{
  "image_size": 48,
  "translate": 0.06,
  "stem": "deep",
  "muon_scale": "match_rms_adamw"
}
Rows from block 5 of a small image classifier, named by matrix and row number. Each number is 500 + 50 x the weight over its row's rms, rounded and kept within 0 to 999. All counts start at 0. Numbers have three digits each.
After each channel's rows are labels from the 100 images, of 14848, where the channel reaches its highest value: "colour at peak" is the nearest of a few named colours to the mean colour under the peak. Only what is clearly more common there than usual is listed. The data: photos of plants and fungi (iNaturalist). In brackets: how many of the 100.
# conv: 3x3 conv (model.blocks.5.conv.weight, 160x160x3x3, each kernel summed), inputs 0-159

conv.49:490489537501551495506451444532511553451550516571493536380450486404527472436443508479477480572467482547495517543505500578514457440601384492570455551551507523519441508524582532561433481480571566507392443362592480477520422565517474504557479531467459494587471498473435469545559565441423517461510510439458631435516447493387496572424497501414435524468512502563541432525493556454576531473472515502494464428448452539522459503553450505478445503566442489552495565508463482466491476444510613
colour at peak: yellow (27)

conv.83:458549575430474485529511549503434422469536451511472497598478511488500467489496494504412495516505569471461477436488522539461556605535523515574479529513575494520449451455584382529525577528438427508441514545481399509543512443574433480478453515527425490483445486449559546593504481504495391396449539412476505491502459589503440466503542478474546553604459489477420603567530541588510427563449514428484522551542628496543474436544405518473551482577412489453461486469457448522494546496568480
colour at peak: black (32)

conv.46:547506589535494536475410562504524581543420541447635424575457412519484530611475583456528504450449443552428489591526480544516477450528537482458447453482578545491599503515441492529556507399517450499483500514520426409473583521502534443476447536523479436541545588479492557513516504447525505471549454418516514372537436493536467541527457528529443487513543429416514511426464508518469586470518495435453469529599525475511493404502505529567465530566445507447549458427400477507508428544527430
colour at peak: pink (32)

conv.88:465504492566549553503499523515439441487526446506531545482451450500486495459469513456431507524478523462530458572536501495526479460524523460493441582530495465563429581424490492436530556527458459419500491544570438458505550577457488546448597528597516476461389454532469544549585516519436423481435480414489508483595592579494473397508534518486492472546502528509503532497577510380546472556482540504454572418608489507537502523330458469507541419508345469477422530495488441458571477530464434
colour at peak: black (57)

conv.51:464525455464518456443479477424510531485485470538472446487569531464555498539415607495522464506594469471366468498413561502466501485529432509546412330484549522496500575488518537507551524563539466511529536465491506457527489530532445507404532550490527506456440473491587515493444473480479455488454504502492568418516477490473510572499418450539576533587485485639478593445436498590551493599564597504483539540426476512496444543621479500540584460552468457472490476568468449423449530463545580
colour at peak: orange (33)

conv.79:468436494572565512464475406528606555474514484541460429547569485468571519477599473475511490408497515521587545443507413482439437537484470456533494424453435508528511521524491408484450465461491455451543479483454472445460505606509500456579497485520575450460544570437510435477479481527487446370530553546453669535394543486508475484374544468479499488486526485531524437549470567501595607446508513467391508477490535509512418457451490511508474500516560583478475472525467525410443470452528563
colour at peak: grey (73)

conv.41:518492481442386583471476555470449444496433451463480494469521518429519527472472503488413519438493542568440553479463565509481483512440462471404471550507534489450473534429488509523509479499600510525538386463558399448477523526425499475460452467448452554437486492480504506498448421446429459448531502524438583468464552584440387476496508502402483495507511455449477433580499502552523444363555582478514530512611544452466436474473532531484539477391490379488438515495549451481602427404458463
colour at peak: black (36)

conv.90:550489421466546507530467544587531547515508528496495505466522606552484469471485450524536443496480477442498517489470507518541601524520496506532452591525507444572562513467553425417469588545569509540504510442455434481508497501465516537482456441497471510515511534471422397512399448509468361539422513439562554475483556536540518504525537453455555511536589611574524502371485465458466486421515553568506408472507582457552462556498449514433487518581390484633510547576466586528524425462500571
colour at peak: grey (74)

conv.60:357525551500473540524590495462498456439552492503449509626454510567509459368461547500548467484456482476519486488454454503500547569571591410565577532548489457575417471444548473528511601522511467530484572505461512480454569556475540539433520494531520437521556513491509460526467543503449369410532472427529607546461522513515521463514524490405572423552537570475437462533444448516560479509446513511437555534500472539536504489452542512534462531394454490504577550468449466525490363531582526
colour at peak: green (26)

conv.125:566506434437472441440615502404412505543465478447462440517485479540645523567518552502565452458514428483618512488550481535608498513543534622463478551547420501547557529436572485557530524473466490504499505453584542547491523534487551485491528513456586494540533543569485477516494563577480457619527504499517410508424475563524571543487495447481404517518522497438624401472490519376519543458538489491416541510526449512553495503456523453491526442490531469553469448484484560520421427457478501
colour at peak: pink (59)

conv.36:544440474541558585478484534469436532453530494467559483494607587592414445515495558422459509501447402475497521574485445549436455505442490415499505568540548559496498497500453553551553569500541546477365404528441434471467583534495544543518473460442481544526528449421534480433529502497501496581502568474502499459437512571460467572541537424583491576558448553371584441449488575489498497479461482552534396560586431483530498544500500455447473506545512523492413497490525482457393540554516506
colour at peak: pink (35)

conv.33:566573463526442547515541483659552562381468612440534586460491513519521505484500517472457482485504549566475559524551455476475505509429583600562510447455511457505553511462612510474532534465504455524600489453498571488546492422590348484523442523513440511503432510483460556522533493461513428521495463492464452468507576539563483489483550462457612436531521424548403473485495470463554438456601447531490535494495478431463493429531509486463552521481541425580562526530408469470461432492562516
colour at peak: grey (82)

conv.5:557511551521584474507468454518546575535431468497424494507515508516490491455533496546456538470475449491545452446524485510440461524470388561502573556448505521470474508499521563551445432452495494614447532462565403576481439535485498448526534442524626609421527475450466448539429454494378528415448546525459461473556527499523443518669500519466485581450544512410547475530493544411533501485428458439454413551491474504504489580500414467527523473460568505463558523450496457426513464442613508
colour at peak: yellow (31)

conv.97:523515586443512525525494538579494488503476520429521559428465500465543473505555513524416513507531536533517453425423519390421470463444440425526514496437494458545490500524506555492470541455487565456474540517533512540440459491535479491561569490440462558508510524426488514512493556517499538497552517472510485528573433563591432454484537508373564499441571485506524528427450427510530491472500495433428417365660469581413434584421488428432532467435500457429445493453490439472364495450436534
colour at peak: grey (72)

conv.77:521522478530468404516473522584456483531455531484527509468474518519459475456469458471398439484483467481530554503498470481553533512485565394486437455398428409511582449447409459478500526548463534492514411458477501467493525480414449395524508492417592451474542545594463473492518409411538459408456469502476483567565541496634461499558483558517494491568498491515502486511565501363513504503448459586541443569510576420550536548534472467569603455505490441557440517408576469500496465432438466
colour at peak: white (50)

conv.9:419514458418426599547631542439494466469462423530503521596548423522539479458473510512534496448477551483514520512427541455443430479515482534505523524544560513523447544513424524533478406494571447430478509526526506566426458457452529362456518543446493550493506472533359477532442466498477512558521414412496491510481432476481447480606522518482499469514576556450484470472459479479541510552557451579459573548600535506540452508546477538503550473554410592578488540427449521526549497400412436
colour at peak: green (33)

conv.31:522538476458430531501599539453484401462517488492543471535545591493375467520527531485434463435482483490417423470527530494469473484474527567511496415554457461393500534475468482523606529411476398483494502485483508512478498515540447450620532536435527452491520511513444530502510602552496558442407506499369544518447482469487483486493344463466493442524501553543450485536547400443532434453476483547441526436461500535560454514489518468461497507470448477525420595545436485432427535387603479
colour at peak: yellow (38)

conv.16:585551516423533552374520552466456504502534514549459549529545527552454530543505524603579573561524474560423488416470568474444502448505450553527505456524591487449505526473489451506579526530509413524586397440481439598468401532452522436576455466429517415524538545560521425558529555533539451504477502411479444504494479508524515563394565435513555395482431470551589464473559558545466488437551572437531427517484526486510526486555572499565542529543532449516461559471500482494529477436551540
colour at peak: red (27); orange (26)

conv.32:512468469514623485546494509472587449445463602484418514450475438530538593588507489528414428588483488426535426523601444450555548437424531455495467539427418529507458491514472531514516458525490483467517459435517606443567640495456511515445502464461487409458543540444557496416572516477503453513585491482571467528380488557468558525487470464474492523465546578521437501586581481527531483468500429553507520496453401496560443508453541471540590502444517531457522496458509529446406498519434463
colour at peak: white (34); pink (31)

conv.13:489550529501448408490449486555579408503387478542430472477532468563492408531437533531504532490522492511471472537466449558421507455627464445539497432562466523496507552551425544526540410467483565564441497514521514463401409465591536446516513482441483492514653566509513562514433504550571488401519534442524432511542448428529424471458468526498557535467533549613480516431468525452474471512457493453563495447487497525578477569576497478610543467529513537557576569503531483527445518541558574
colour at peak: orange (35); yellow (34)

conv.28:455566424468439457494594458519452490543505407491521400563504413500465431463485465442439546512405523622454471586502559552472495573492599552544485476483513507498489525544488338495431502518509478547523513486538487591516434602522445486494517524454546457490525542579474454491513574491526587464530480536497524485545462445435476551530406565526484584486449439513531482476426479597523505467514435523526555568430646502393464525535493487519505509396487569563459443491520494559476508460475554
colour at peak: yellow (29)

conv.133:523465486434582538526440466449494500494483557572433473507499545480497538481499414487526400511543546550503498489433527450483556426587404533445455546577463342414424539548614565575432512542623477549400512431492407476467526503448590484454549464449505501481371502462515386520525542463503462496535469409466460411493503491500441488451466473468440491469485486554543542481415492439469461481430452532530479505533552544531463499477465460422520492472448436544494576548476533507517469561522568
colour at peak: brown (68)

conv.55:484491525452463549517595475489340434541515500557525499459515510520510448439473424477506537490419477554452528600503464623438535523557402511534416509451594490392502389546494481567485507521493523470519429577558420570495514542488501485581498534575535441438464461517556445506424590520481559497503481495481489507530562519479562435433472528532470569428525549467481532558490558513415497446478480547520485553505460564485448460490552563582579505513508416558525636510581466537426525454465469
colour at peak: yellow (37)

conv.138:519467476424568533513421540570410463443419486499603455470519543555553422435536543454465587552495546533572486505462562467513550552488465535564509440487431469489488512551508410515513456506510533495471471533501452553445469380487564511461532564470471430477434489497433473440515493400504545502490449555549545367394527454520495449439539451456440464507401499490541476494456462516491659415460526548483489528435472438479432543433576442461535552406576465484514580474478495482519470449489415
colour at peak: grey (75)

conv.63:486431506512507501475455462535508534492549539486588422517589541450539502511545449498516396527457524537444450552450491434559483519513517435587557472411519478535447466450426468498457574469591577490436532462463552448523507502417439518534470483544536492452405544403533485559483510449512483572519608509575546564426456626553450424609532469503468422487448407495457451518399491551493523452474485568477479532415542456410476442476465563528522528413518475501428427485462521471484446548401474
colour at peak: pink (60)

conv.78:524460432497454570510451508551490468484544431579560564438498451406497534388540519470472500394418581550558573601545517572473485422426556498439465557480498479496533540527525509492499515438430461460533505391528460491496415577559439458512446569530433473482484475507469501434450536471437494400478535472465532558443503506518507428488480511504556468534501503625423501443547503411496530566506508441439484354474434569458477496405477466444500493558459468512462502524367488453484543429541485
colour at peak: brown (71)

conv.136:496538560573450471511509505503485550463394547470512482391496429520459423425540589441470551464474442463534582476459542544584470514441507513633472498500493502539495471521464488489583576477408509479531456520409483485540496488552514460579449447476565489544499600447565564517481480572489449505526435434542574444646523567510448418537408526498507443562485425533460450485474537433460511464541508408521546436466569551482482569518427505445524435439511473539489455445503430353489512495500503
colour at peak: yellow (51); orange (29)

conv.91:500498607572566610493519503530491585484433503593462510462507527495445478438460499474436513513516465515505555492545408486477593531458467489505449569538511553527454565416496544371536530534552445444518485457557501573446434447539527500529415491461505476454551564464521551497474490562435415408486484389496405484474441546465589465544425513472472557446513453546524454529445518488615450435519537441560499531464371483478406396604539499464468462565469471448474530478508429491505523483556527
colour at peak: yellow (31)

conv.85:461585511445488520512519542470502504468469510459401625460451422570504455457406450455465530534510429529411576571467486457526523523499444463505493550594536500465485579519482539501509511496451506515466422432408536455440522553464499511483492508374489476524472473516345563559391405514492539518455507430517546503582446508478546463409494502474627498474505597487441407513644425465521520481554476504492515545543539583401461446547521502453502490456567480510506501505452567495474529484469557
colour at peak: brown (72)

conv.62:567555530377462505404462480564580512503460483501419445626512463511494537532495588504536501450504487588477516412402463535517448493510539398423517567551432519523490476545426517606489531475599560481533474577564510559489423570471479397528488464524555427547503531517452461477516497456439390464554464481428558438551525539539446532481516461519546513575456568498532517473481512476375543490610545463511474444471442510444517445511556499463437467471520457561518465464516538616555449512492516
colour at peak: yellow (30)

conv.110:495447584536531446539503501483563504589477438463519518436534467437507454498533465455588509471534442466521577507459504521465513505456469406418555497512527519483511482574576545509444345588376444496462548539377511564464495465597517502525483535521455518467537488518453479470394556513511511484451588584435531477549493484476503512500489519452482484448504412515510529451530528566516536465452449547543458493523401526507567516591533514583387513673526451478480560502477475521633483541492452
colour at peak: brown (64)

conv.82:557466461447431533404534560566481578516522477567497539441538479473526420591484448493520491526467525497499503467554667559507544481506422450460470440474525383494465558409456472459450423455533469475596501453470434520477525429508464556431496511473588488418523391499417535524547393454521462486404507504508558453529511520579489487500395434484498470506523435522444528536521510524442489426519484397473514477511359517496527491529495556504522516484453389489512424432533475453560469536460427
colour at peak: brown (60)

conv.114:440514433532482438448531477421509504452500464519371487429392467585426488444482548507473464457470423522415513500451494563616505454496512495474497542525504430501580552468521590500513417435467462567572432554429424513454460483487501514372513540473492501552470512520473526399487609448481532549470431547459549497505520513458427479384505472471447447496432476468495487521506496447459492566527474459477560519503455516465497516585469503523553475531571602538537407469483583527483419394432611
colour at peak: brown (63)

conv.104:421497470488578384551525433588505458458400563414548509495541510455471459472463501465566549535474475358417515532420445441411530562496487496501508478490547506452564527480496480541423524443514544477493603491514524593499498460573483511435521543428486471600487474495508502519454582461559561539523527528535514495551534501552442436591528517546455465457485526543433480493541487656442589464490448454417528461356467483448505472544521403476430505514491531382483527446487500501464485539548491
colour at peak: purple (31)

conv.152:518491462513473464546484504608534489553414504494494543424419461489577489588493466477492419393482536521485557561481497516620464551562512458427504520475415520567543529484421482509464458490462630502457583427480461463528496530412513497448519463513447577507501544494571530499472476491520487488434504608580417382490608569480497470565557511480507438499560476518552440492504527444504503525484483504399459565395413504507537510432472513467422422432534513419556492461429555488453564604486503
colour at peak: pink (40)

conv.72:516471548394507489465577525485395543452561578613556503529586531463489542495555547503474518503427579539543464415511547449558539482490496535470465478580514446563424480476485487585481338466479492496520458524581490474524583615473664486536466475540427517484495533469500522496536488473572464487551509492438581472539520493509485570428487422559479521536474547452501443475492572480438421443462387510428512438463615514539568494478582444456448498461489521497541466479442455523445462535508518
colour at peak: pink (41)

conv.103:458483412467503454500518530558573468540475416463501416472533422501422511529469521461576463570622508490459574521416431428575542451431476553580521497498431543636453502537575543450491492468423511452488518542503503481510422424477539510488475531520528528516592477548491485412448495445552495597465410553573475509465523547476526631557492523516453470491520463553524523430532568451527501490444471500537513487430484481488484453621534559576495549512543510587603440547431551448477532603511510
colour at peak: red (42)

conv.84:509533471476376494447551491637519481634495365440462501582480539484500566585491529454415521511554418483444423452387584525497487498502436432535529495497512463485418437515526487497603531434534584491506521521424434529488446517514394482459552446534516433442465445515429455496452615459502509539524542495401582521530495508533460487491498481426506446443606534463546483432485495461498586539537477490527565489503463500460504531457495535471585489513484490511522468449473531496401386468464479
colour at peak: grey (78)

conv.139:493453533558507461551479557501530430595502500567481563492449520531531379492485511457497518520546504488483586490440478401440453516480465486523497458452418500430471508399460479505516534449568511461400588558564467502488547523529506584483490604481571571513505422491543505533562487583511482409528460474459523456437427413434545472565490563530473493419540478550478445557399408512538442427552507570504557462491404413391464526515504527486594478430508583517551439571500453593497479516514552
colour at peak: green (37)

conv.128:460596481588472467510561538497606495493490573522370416532325525423507467510420531439536480507426559500597511428530471518541543441486456468469372462521522515520456515414577498518548487534414534511490507567511485529454543529562503528474420573515470449493628441463464528481429512530602497582501428522567464483493510542494486391515418511498485424451561489498447534489493479574507524450520533533478470462471529470571481457548541466542535529504499456524484477605623484498537495514560477
colour at peak: orange (32)

conv.140:502509493534520510544494421409471555437478552447519549580564497538414489528467470413465526473439484470451511453454413544474542471507386512485451487436451475444485401442553513476493500475480488437475487464330569518617523474439453603463561441546481583418537504446468548538496512406463484436427449447591504514495480443504445453439441472453493529495468501482487499473413541510484431421510492567481474505423517474507506569420490529459434522457447498463413503514551475601427549466382498
colour at peak: grey (75)

conv.144:570500443530423479477445472550646442463504500509516573508446456446477527437473526628495505533509531521444479478553520417462490462464461417453518485491562628438481533554418507549507566577527456500573541425553537516598501533457464480496464497558459481480471397497628470502529501578538573524556530469489498577401457496518520577582476531583557615522492506546535534513490442492590528569520468399558510513530457477548487446471594529522602506463519486572519492461435524411493500498507479
colour at peak: red (30)