{"arch": "vgg", "model": "image classifier", "dataset": "photos of plants and fungi (iNaturalist)", "train_examples": 45211, "image_size": 48, "crop_scale_min": 1, "horizontal_flip": true, "translate": 0.06, "targets": ["class", "order", "family", "species"], "num_classes": [11, 54, 120, 500], "norm": "batchnorm", "activation": "celu", "depths": [2, 5, 5], "kernel_size": 3, "stem": "deep", "widths": [80, 160, 320], "downsampling": "max", "label_smoothing": 0.05, "loss": "cross_entropy", "init": "kaiming_normal", "optimizer": "muon", "muon_scale": "match_rms_adamw", "lr": 0.0028, "momentum": 0.98, "nesterov": true, "orthogonalizer": "polar_express", "adamw_lr_other_params": 0.0028, "grad_clip": 5.0, "steps": 26400, "batch_size": 256, "epochs": 149.5, "lr_schedule": "cosine", "final_lr_fraction": 0, "warmup_steps": 5280, "weight_decay": 0.06, "adamw_weight_decay_other_params": 0}
Rows from block 9, named by matrix and row number. Each number is 200 + 30 x the weight over its row's rms, rounded and kept within 0 to 999. All counts start at 0. After the name is the row's rms in percent of the matrix's.
# conv: 3x3 conv (model.blocks.9.conv.weight, 320x320x3x3), inputs 187-203, a 3x3 kernel for each
conv.39,101,205,227,247,209,206,217,185,177,189,179,200,180,191,177,175,170,167,209,160,187,201,202,222,232,189,202,216,223,240,237,155,177,190,173,173,164,137,158,172,204,202,204,226,226,241,252,225,224,213,234,232,203,220,202,195,194,211,179,187,224,212,209,232,245,245,264,220,238,225,204,194,185,283,266,258,200,198,199,187,215,213,192,208,176,197,208,196,219,236,205,198,191,206,178,187,199,221,207,195,222,217,205,168,151,150,175,175,195,197,177,198,176,149,172,143,122,152,224,202,196,209,178,184,219,205,202,221,219,255,216,199,199,240,219,180,222,208,177,221,218,202,126,149,156,240,250,238,155,178,204,155,183,194
conv.40,100,198,217,218,189,187,175,209,201,187,220,186,209,179,151,171,232,176,184,191,231,199,232,279,241,241,267,269,170,152,146,180,174,164,229,249,253,230,225,234,195,189,197,196,189,212,203,210,228,265,249,235,204,206,215,171,166,152,196,215,206,186,200,216,175,203,166,218,256,232,210,234,178,219,198,206,226,209,216,218,218,239,159,178,191,207,231,250,149,164,160,208,175,183,185,162,180,220,208,268,181,175,163,242,243,228,212,201,179,219,192,190,158,181,193,172,196,204,197,177,184,179,192,212,239,242,248,262,272,217,211,215,211,212,204,187,184,190,190,168,182,195,182,187,180,203,187,169,235,218,181,226,223,203
conv.41,101,196,185,162,243,242,215,208,194,176,174,188,200,202,217,208,219,240,206,190,191,206,173,148,168,217,158,161,166,163,190,149,142,180,200,218,218,181,229,225,196,214,206,234,238,210,211,223,227,191,195,176,264,244,209,159,189,169,204,227,185,234,280,251,214,181,190,251,210,208,201,198,220,203,174,175,198,183,200,187,171,149,154,189,193,172,203,186,200,207,230,144,132,161,175,174,187,196,210,176,139,144,130,181,193,173,236,236,225,166,166,167,185,210,201,198,189,188,191,183,187,173,174,162,189,190,188,184,199,198,214,253,214,151,170,181,199,198,185,189,199,210,164,179,186,155,156,164,197,173,175,299,253,256
conv.42,100,177,188,190,221,218,241,257,270,279,189,170,191,169,163,164,194,177,143,191,223,173,238,257,234,201,209,216,178,176,173,140,131,137,133,177,184,165,161,195,183,183,191,155,139,130,230,211,202,252,257,225,215,200,173,167,172,167,162,181,185,219,220,236,175,179,166,219,205,200,219,215,202,182,169,156,196,173,179,224,230,238,172,183,188,231,243,236,248,223,198,218,232,240,158,171,183,210,182,205,202,200,177,187,178,188,191,202,211,201,217,218,190,214,223,206,205,227,233,204,177,228,207,190,208,207,219,215,211,242,187,167,184,195,178,176,213,263,262,197,247,244,179,231,252,162,157,155,235,240,236,261,260,244
conv.43,103,173,186,181,193,248,249,135,183,165,186,215,170,211,222,179,227,254,211,154,147,168,170,147,182,210,176,170,186,170,181,178,167,154,177,168,164,219,194,192,250,237,207,181,178,187,220,202,190,213,235,200,199,229,257,180,178,195,207,211,207,198,225,236,170,175,197,203,205,207,195,197,183,206,189,196,194,190,218,157,166,205,154,178,181,183,209,200,193,229,198,190,198,197,178,198,181,192,220,231,175,202,228,192,209,210,160,185,203,199,175,185,202,200,202,166,132,176,186,198,218,185,230,206,197,220,187,156,246,225,196,235,224,199,175,173,209,241,213,170,190,166,186,223,192,156,171,173,193,227,230,171,173,199
conv.44,100,212,190,185,219,209,216,153,159,176,178,204,206,186,239,211,146,160,145,220,231,200,245,233,211,209,216,200,215,214,204,189,201,182,178,216,186,242,229,227,169,188,220,201,207,210,166,166,172,173,199,182,178,196,167,168,168,168,163,183,169,161,148,123,204,232,197,187,190,196,155,125,140,193,217,223,264,262,256,214,203,201,156,191,202,165,188,187,193,199,176,214,225,207,205,209,176,182,197,195,218,204,169,220,222,222,183,204,207,229,206,215,209,195,198,225,233,242,171,190,184,227,209,178,188,166,144,242,195,187,177,171,172,176,216,183,189,230,239,161,211,209,187,200,181,205,211,230,260,242,271,190,162,195
conv.45,099,182,191,208,206,229,243,181,186,220,153,162,178,173,195,186,179,223,216,217,165,157,175,146,151,225,217,240,183,211,177,253,248,213,181,198,186,215,229,223,209,218,233,226,214,221,229,219,195,213,217,203,182,195,185,174,148,151,186,168,195,185,175,184,184,209,217,178,189,219,178,185,165,223,207,200,223,245,231,176,184,179,234,214,222,230,217,225,154,152,167,175,156,165,234,193,170,207,176,189,215,218,234,181,199,226,250,248,249,233,242,236,217,210,169,185,181,194,240,248,245,186,164,169,211,184,178,173,141,165,189,157,173,189,182,168,195,196,197,145,155,166,152,144,141,181,174,177,178,163,183,150,135,132
conv.46,099,194,197,194,175,170,183,172,165,162,212,189,209,230,222,221,205,196,221,225,261,211,218,246,205,189,208,198,236,209,218,204,166,161,220,195,168,199,181,190,210,212,216,170,195,171,194,179,204,214,229,249,236,230,262,209,224,221,213,214,227,179,198,205,130,168,159,204,223,188,237,244,197,235,204,174,286,248,225,175,135,143,243,206,233,156,171,172,221,224,212,172,183,199,164,187,194,206,210,202,211,194,207,186,193,209,175,170,160,142,170,203,206,207,222,225,201,184,203,191,196,165,156,162,156,147,156,171,193,190,218,196,166,154,162,152,171,188,180,200,215,202,157,190,200,220,231,236,231,237,231,189,183,196
conv.47,101,186,181,206,171,171,168,170,183,181,226,234,229,192,216,209,194,212,223,165,184,171,125,156,174,146,154,158,225,211,188,197,207,184,218,231,216,162,154,179,175,187,221,168,185,214,126,138,149,150,168,188,182,189,215,227,213,193,193,191,172,191,191,196,188,182,187,143,156,137,147,165,157,169,174,179,211,225,192,258,254,218,173,179,178,171,157,145,213,204,182,223,203,220,91,109,140,186,210,212,236,239,230,230,199,183,220,206,186,182,165,149,202,199,196,169,184,201,243,260,271,248,245,248,275,267,235,136,163,171,188,188,193,192,197,227,233,216,216,240,224,226,197,208,179,179,187,190,180,181,173,238,257,252
conv.48,100,175,149,117,208,180,153,204,185,176,207,195,180,191,190,177,165,152,158,155,206,171,254,313,222,223,236,201,200,193,179,216,230,212,198,208,206,182,197,184,144,145,169,214,221,241,217,218,235,208,205,213,193,215,224,226,208,210,184,182,205,140,132,127,199,193,202,204,239,222,190,195,171,173,173,194,228,256,241,173,187,185,173,161,172,168,152,188,134,139,151,188,166,153,206,202,206,206,237,217,166,189,184,169,215,211,245,261,239,228,207,198,194,175,193,169,151,164,167,171,184,209,244,232,182,189,170,223,197,240,262,229,246,227,178,201,194,169,178,206,185,188,231,187,162,213,230,241,184,239,244,185,194,212
conv.49,100,222,218,212,174,189,209,166,168,169,216,218,217,145,185,206,197,198,188,190,169,175,175,176,167,195,196,185,225,224,231,249,230,202,241,209,212,174,182,149,145,187,166,169,206,188,189,204,207,241,235,223,152,160,141,160,171,143,232,257,245,267,272,264,225,214,210,210,222,192,203,198,172,151,163,142,153,154,119,190,213,195,279,237,222,283,261,230,241,212,204,164,199,193,189,226,239,180,194,201,233,242,233,184,210,202,215,212,188,197,210,208,203,201,209,180,200,193,188,178,164,193,199,201,156,151,164,172,174,185,200,206,206,232,220,237,182,172,202,220,202,193,225,202,224,230,215,208,199,188,187,185,199,189
conv.50,100,215,225,223,215,215,202,224,248,259,212,249,217,201,194,192,178,166,190,142,139,152,189,190,191,183,193,173,218,226,236,218,226,242,166,170,205,185,201,216,166,176,189,184,196,196,213,244,256,205,211,218,207,209,222,192,181,189,177,193,190,219,200,207,169,162,171,213,211,236,208,232,256,163,188,208,198,213,226,204,210,227,186,186,167,146,145,156,163,148,164,177,211,218,188,221,232,223,225,223,236,221,216,221,222,222,250,255,252,237,203,211,230,198,229,234,219,257,242,203,183,215,182,187,184,153,165,185,165,171,181,166,166,190,202,206,157,152,176,150,123,149,194,178,181,160,168,186,203,198,216,201,199,203
conv.51,101,260,230,176,226,199,195,180,190,188,221,197,185,233,243,216,206,186,209,212,205,206,193,172,189,145,163,171,202,214,208,227,202,193,236,246,245,222,264,234,181,208,231,178,160,171,162,186,167,197,246,239,182,193,169,182,200,215,216,224,241,172,189,181,216,180,175,210,200,188,192,171,159,154,146,152,190,170,179,150,148,169,189,181,196,201,179,191,175,175,206,203,193,217,197,179,196,198,201,216,238,233,253,196,193,212,148,151,162,162,166,202,131,125,173,150,142,196,163,185,155,166,177,147,172,185,167,205,255,206,196,231,190,213,242,241,166,173,151,193,205,181,197,207,208,210,188,166,197,185,146,201,175,167
conv.52,102,153,167,182,191,207,195,210,230,230,176,218,199,178,204,215,195,219,208,201,225,195,206,210,191,186,199,176,137,161,145,211,212,168,214,184,158,205,176,179,176,185,179,178,202,172,178,206,187,179,191,160,156,161,129,215,200,215,177,168,215,205,205,251,187,207,189,202,238,197,246,262,224,164,177,163,209,249,247,214,244,237,180,197,189,197,176,162,208,191,175,181,175,198,217,224,205,220,210,188,196,197,205,213,185,180,202,177,186,206,196,216,196,213,195,187,193,196,203,201,208,174,184,155,161,203,191,245,152,196,258,198,225,225,214,203,179,207,198,180,207,230,143,157,191,205,240,226,185,178,178,212,181,185
conv.53,099,146,149,172,166,162,148,182,195,210,197,200,198,181,197,188,160,195,206,191,192,176,215,223,197,228,227,204,203,203,175,171,180,188,209,190,183,244,251,261,226,258,234,203,225,205,165,170,194,179,209,195,163,166,145,206,180,205,143,140,170,165,160,180,260,210,200,231,195,193,259,223,204,183,167,189,164,169,185,182,179,182,247,262,232,211,214,207,208,234,267,242,226,208,202,191,162,180,195,194,204,191,172,147,126,135,194,216,223,217,220,254,242,263,266,182,185,186,199,229,206,244,248,225,213,219,207,180,195,182,141,185,162,193,215,208,187,196,197,195,212,213,174,198,199,219,204,222,194,172,190,193,194,186
conv.54,099,202,194,231,262,244,233,201,183,181,156,170,168,176,174,164,146,135,161,252,257,240,181,187,180,191,204,175,155,146,139,163,164,154,187,177,192,206,192,213,189,205,204,187,206,195,238,211,216,181,185,202,221,209,221,204,208,219,173,183,206,182,179,186,187,176,184,267,235,219,255,192,178,175,160,168,195,209,232,220,219,214,225,236,221,206,199,191,176,177,181,170,196,180,146,174,149,180,175,167,221,246,263,165,176,184,190,188,183,206,230,196,207,226,204,257,245,228,162,156,127,209,216,197,161,167,161,181,225,209,171,209,194,161,179,171,218,219,205,195,190,171,189,186,190,168,153,163,192,212,221,153,163,180
conv.55,099,203,218,230,228,230,224,189,196,196,190,200,204,198,175,192,252,232,201,174,192,229,169,155,185,208,198,226,224,214,204,203,187,184,222,196,203,172,193,203,219,229,235,230,235,242,169,191,189,179,195,210,197,192,195,239,269,236,192,208,199,152,158,165,245,245,224,274,242,201,251,245,202,188,228,235,136,170,184,165,163,169,263,253,201,184,191,181,210,222,235,142,140,181,189,179,190,216,181,177,184,171,175,199,184,192,207,209,197,165,199,207,200,224,216,219,210,186,160,158,159,166,173,178,153,172,188,230,224,247,219,227,251,188,193,239,239,236,238,257,285,229,167,189,181,163,177,177,166,168,183,209,183,173
conv.56,099,198,224,228,270,246,220,291,255,242,196,162,191,232,214,221,210,201,244,134,165,202,173,202,226,184,194,210,201,212,214,245,260,262,209,201,214,175,204,223,163,166,199,181,193,186,224,227,226,237,225,217,204,192,174,198,209,216,178,169,196,215,197,199,159,184,187,173,181,183,198,189,216,199,173,173,174,150,151,190,181,179,188,183,161,192,193,176,233,224,218,242,214,194,194,163,133,201,163,137,187,175,160,178,164,161,191,197,217,216,244,222,188,241,254,169,217,207,257,237,228,218,220,199,212,207,182,190,205,208,200,213,192,187,181,149,136,131,145,159,166,194,164,172,191,196,177,184,307,276,281,242,215,224
conv.57,098,198,202,198,201,212,218,155,171,155,231,206,178,198,195,185,169,189,196,209,192,149,201,198,159,200,193,188,254,241,240,207,211,213,142,157,175,224,206,207,165,137,153,193,176,172,246,236,200,213,212,204,158,176,176,166,183,177,186,203,183,150,171,189,189,175,176,153,170,184,151,175,160,225,208,197,205,205,222,243,246,263,193,196,207,230,236,216,242,257,239,191,200,191,121,151,166,186,235,228,251,228,214,187,193,184,180,189,185,167,166,155,223,235,223,180,181,173,267,264,278,223,214,231,199,195,215,187,185,220,183,201,218,204,220,259,183,201,206,202,213,207,227,212,219,247,237,221,236,216,242,239,240,268
conv.58,099,181,181,177,194,198,176,169,166,167,195,225,226,199,218,223,152,157,177,259,195,154,198,172,154,184,204,201,193,206,224,247,235,258,194,212,242,232,223,192,211,221,209,192,222,223,177,194,208,211,236,225,226,235,231,177,176,164,182,173,190,217,237,244,183,191,179,209,212,201,216,209,196,226,225,236,227,241,251,180,194,210,172,185,208,223,237,220,148,152,146,229,253,272,215,195,184,215,214,235,222,209,213,217,184,163,202,193,188,235,230,247,192,171,181,205,190,196,203,203,211,237,210,224,178,175,192,161,196,181,178,204,185,169,180,197,195,203,184,223,218,197,180,186,207,127,114,134,174,169,162,150,156,174
conv.59,101,221,216,237,185,196,189,194,196,209,232,204,161,198,158,117,223,193,166,239,241,224,217,232,209,214,211,190,202,185,211,198,194,200,187,184,201,198,204,175,185,178,165,163,175,152,218,207,186,223,214,220,228,214,182,263,240,235,208,200,194,197,182,171,230,203,222,214,216,221,181,204,208,193,182,193,172,160,166,165,152,167,203,212,206,241,236,224,281,272,247,222,207,237,230,213,241,250,232,257,209,242,226,183,202,212,204,204,194,174,177,192,193,190,210,177,177,193,205,214,224,201,241,245,213,247,231,261,251,231,202,177,182,169,176,174,241,248,256,218,208,223,216,199,182,208,207,219,254,257,252,221,226,215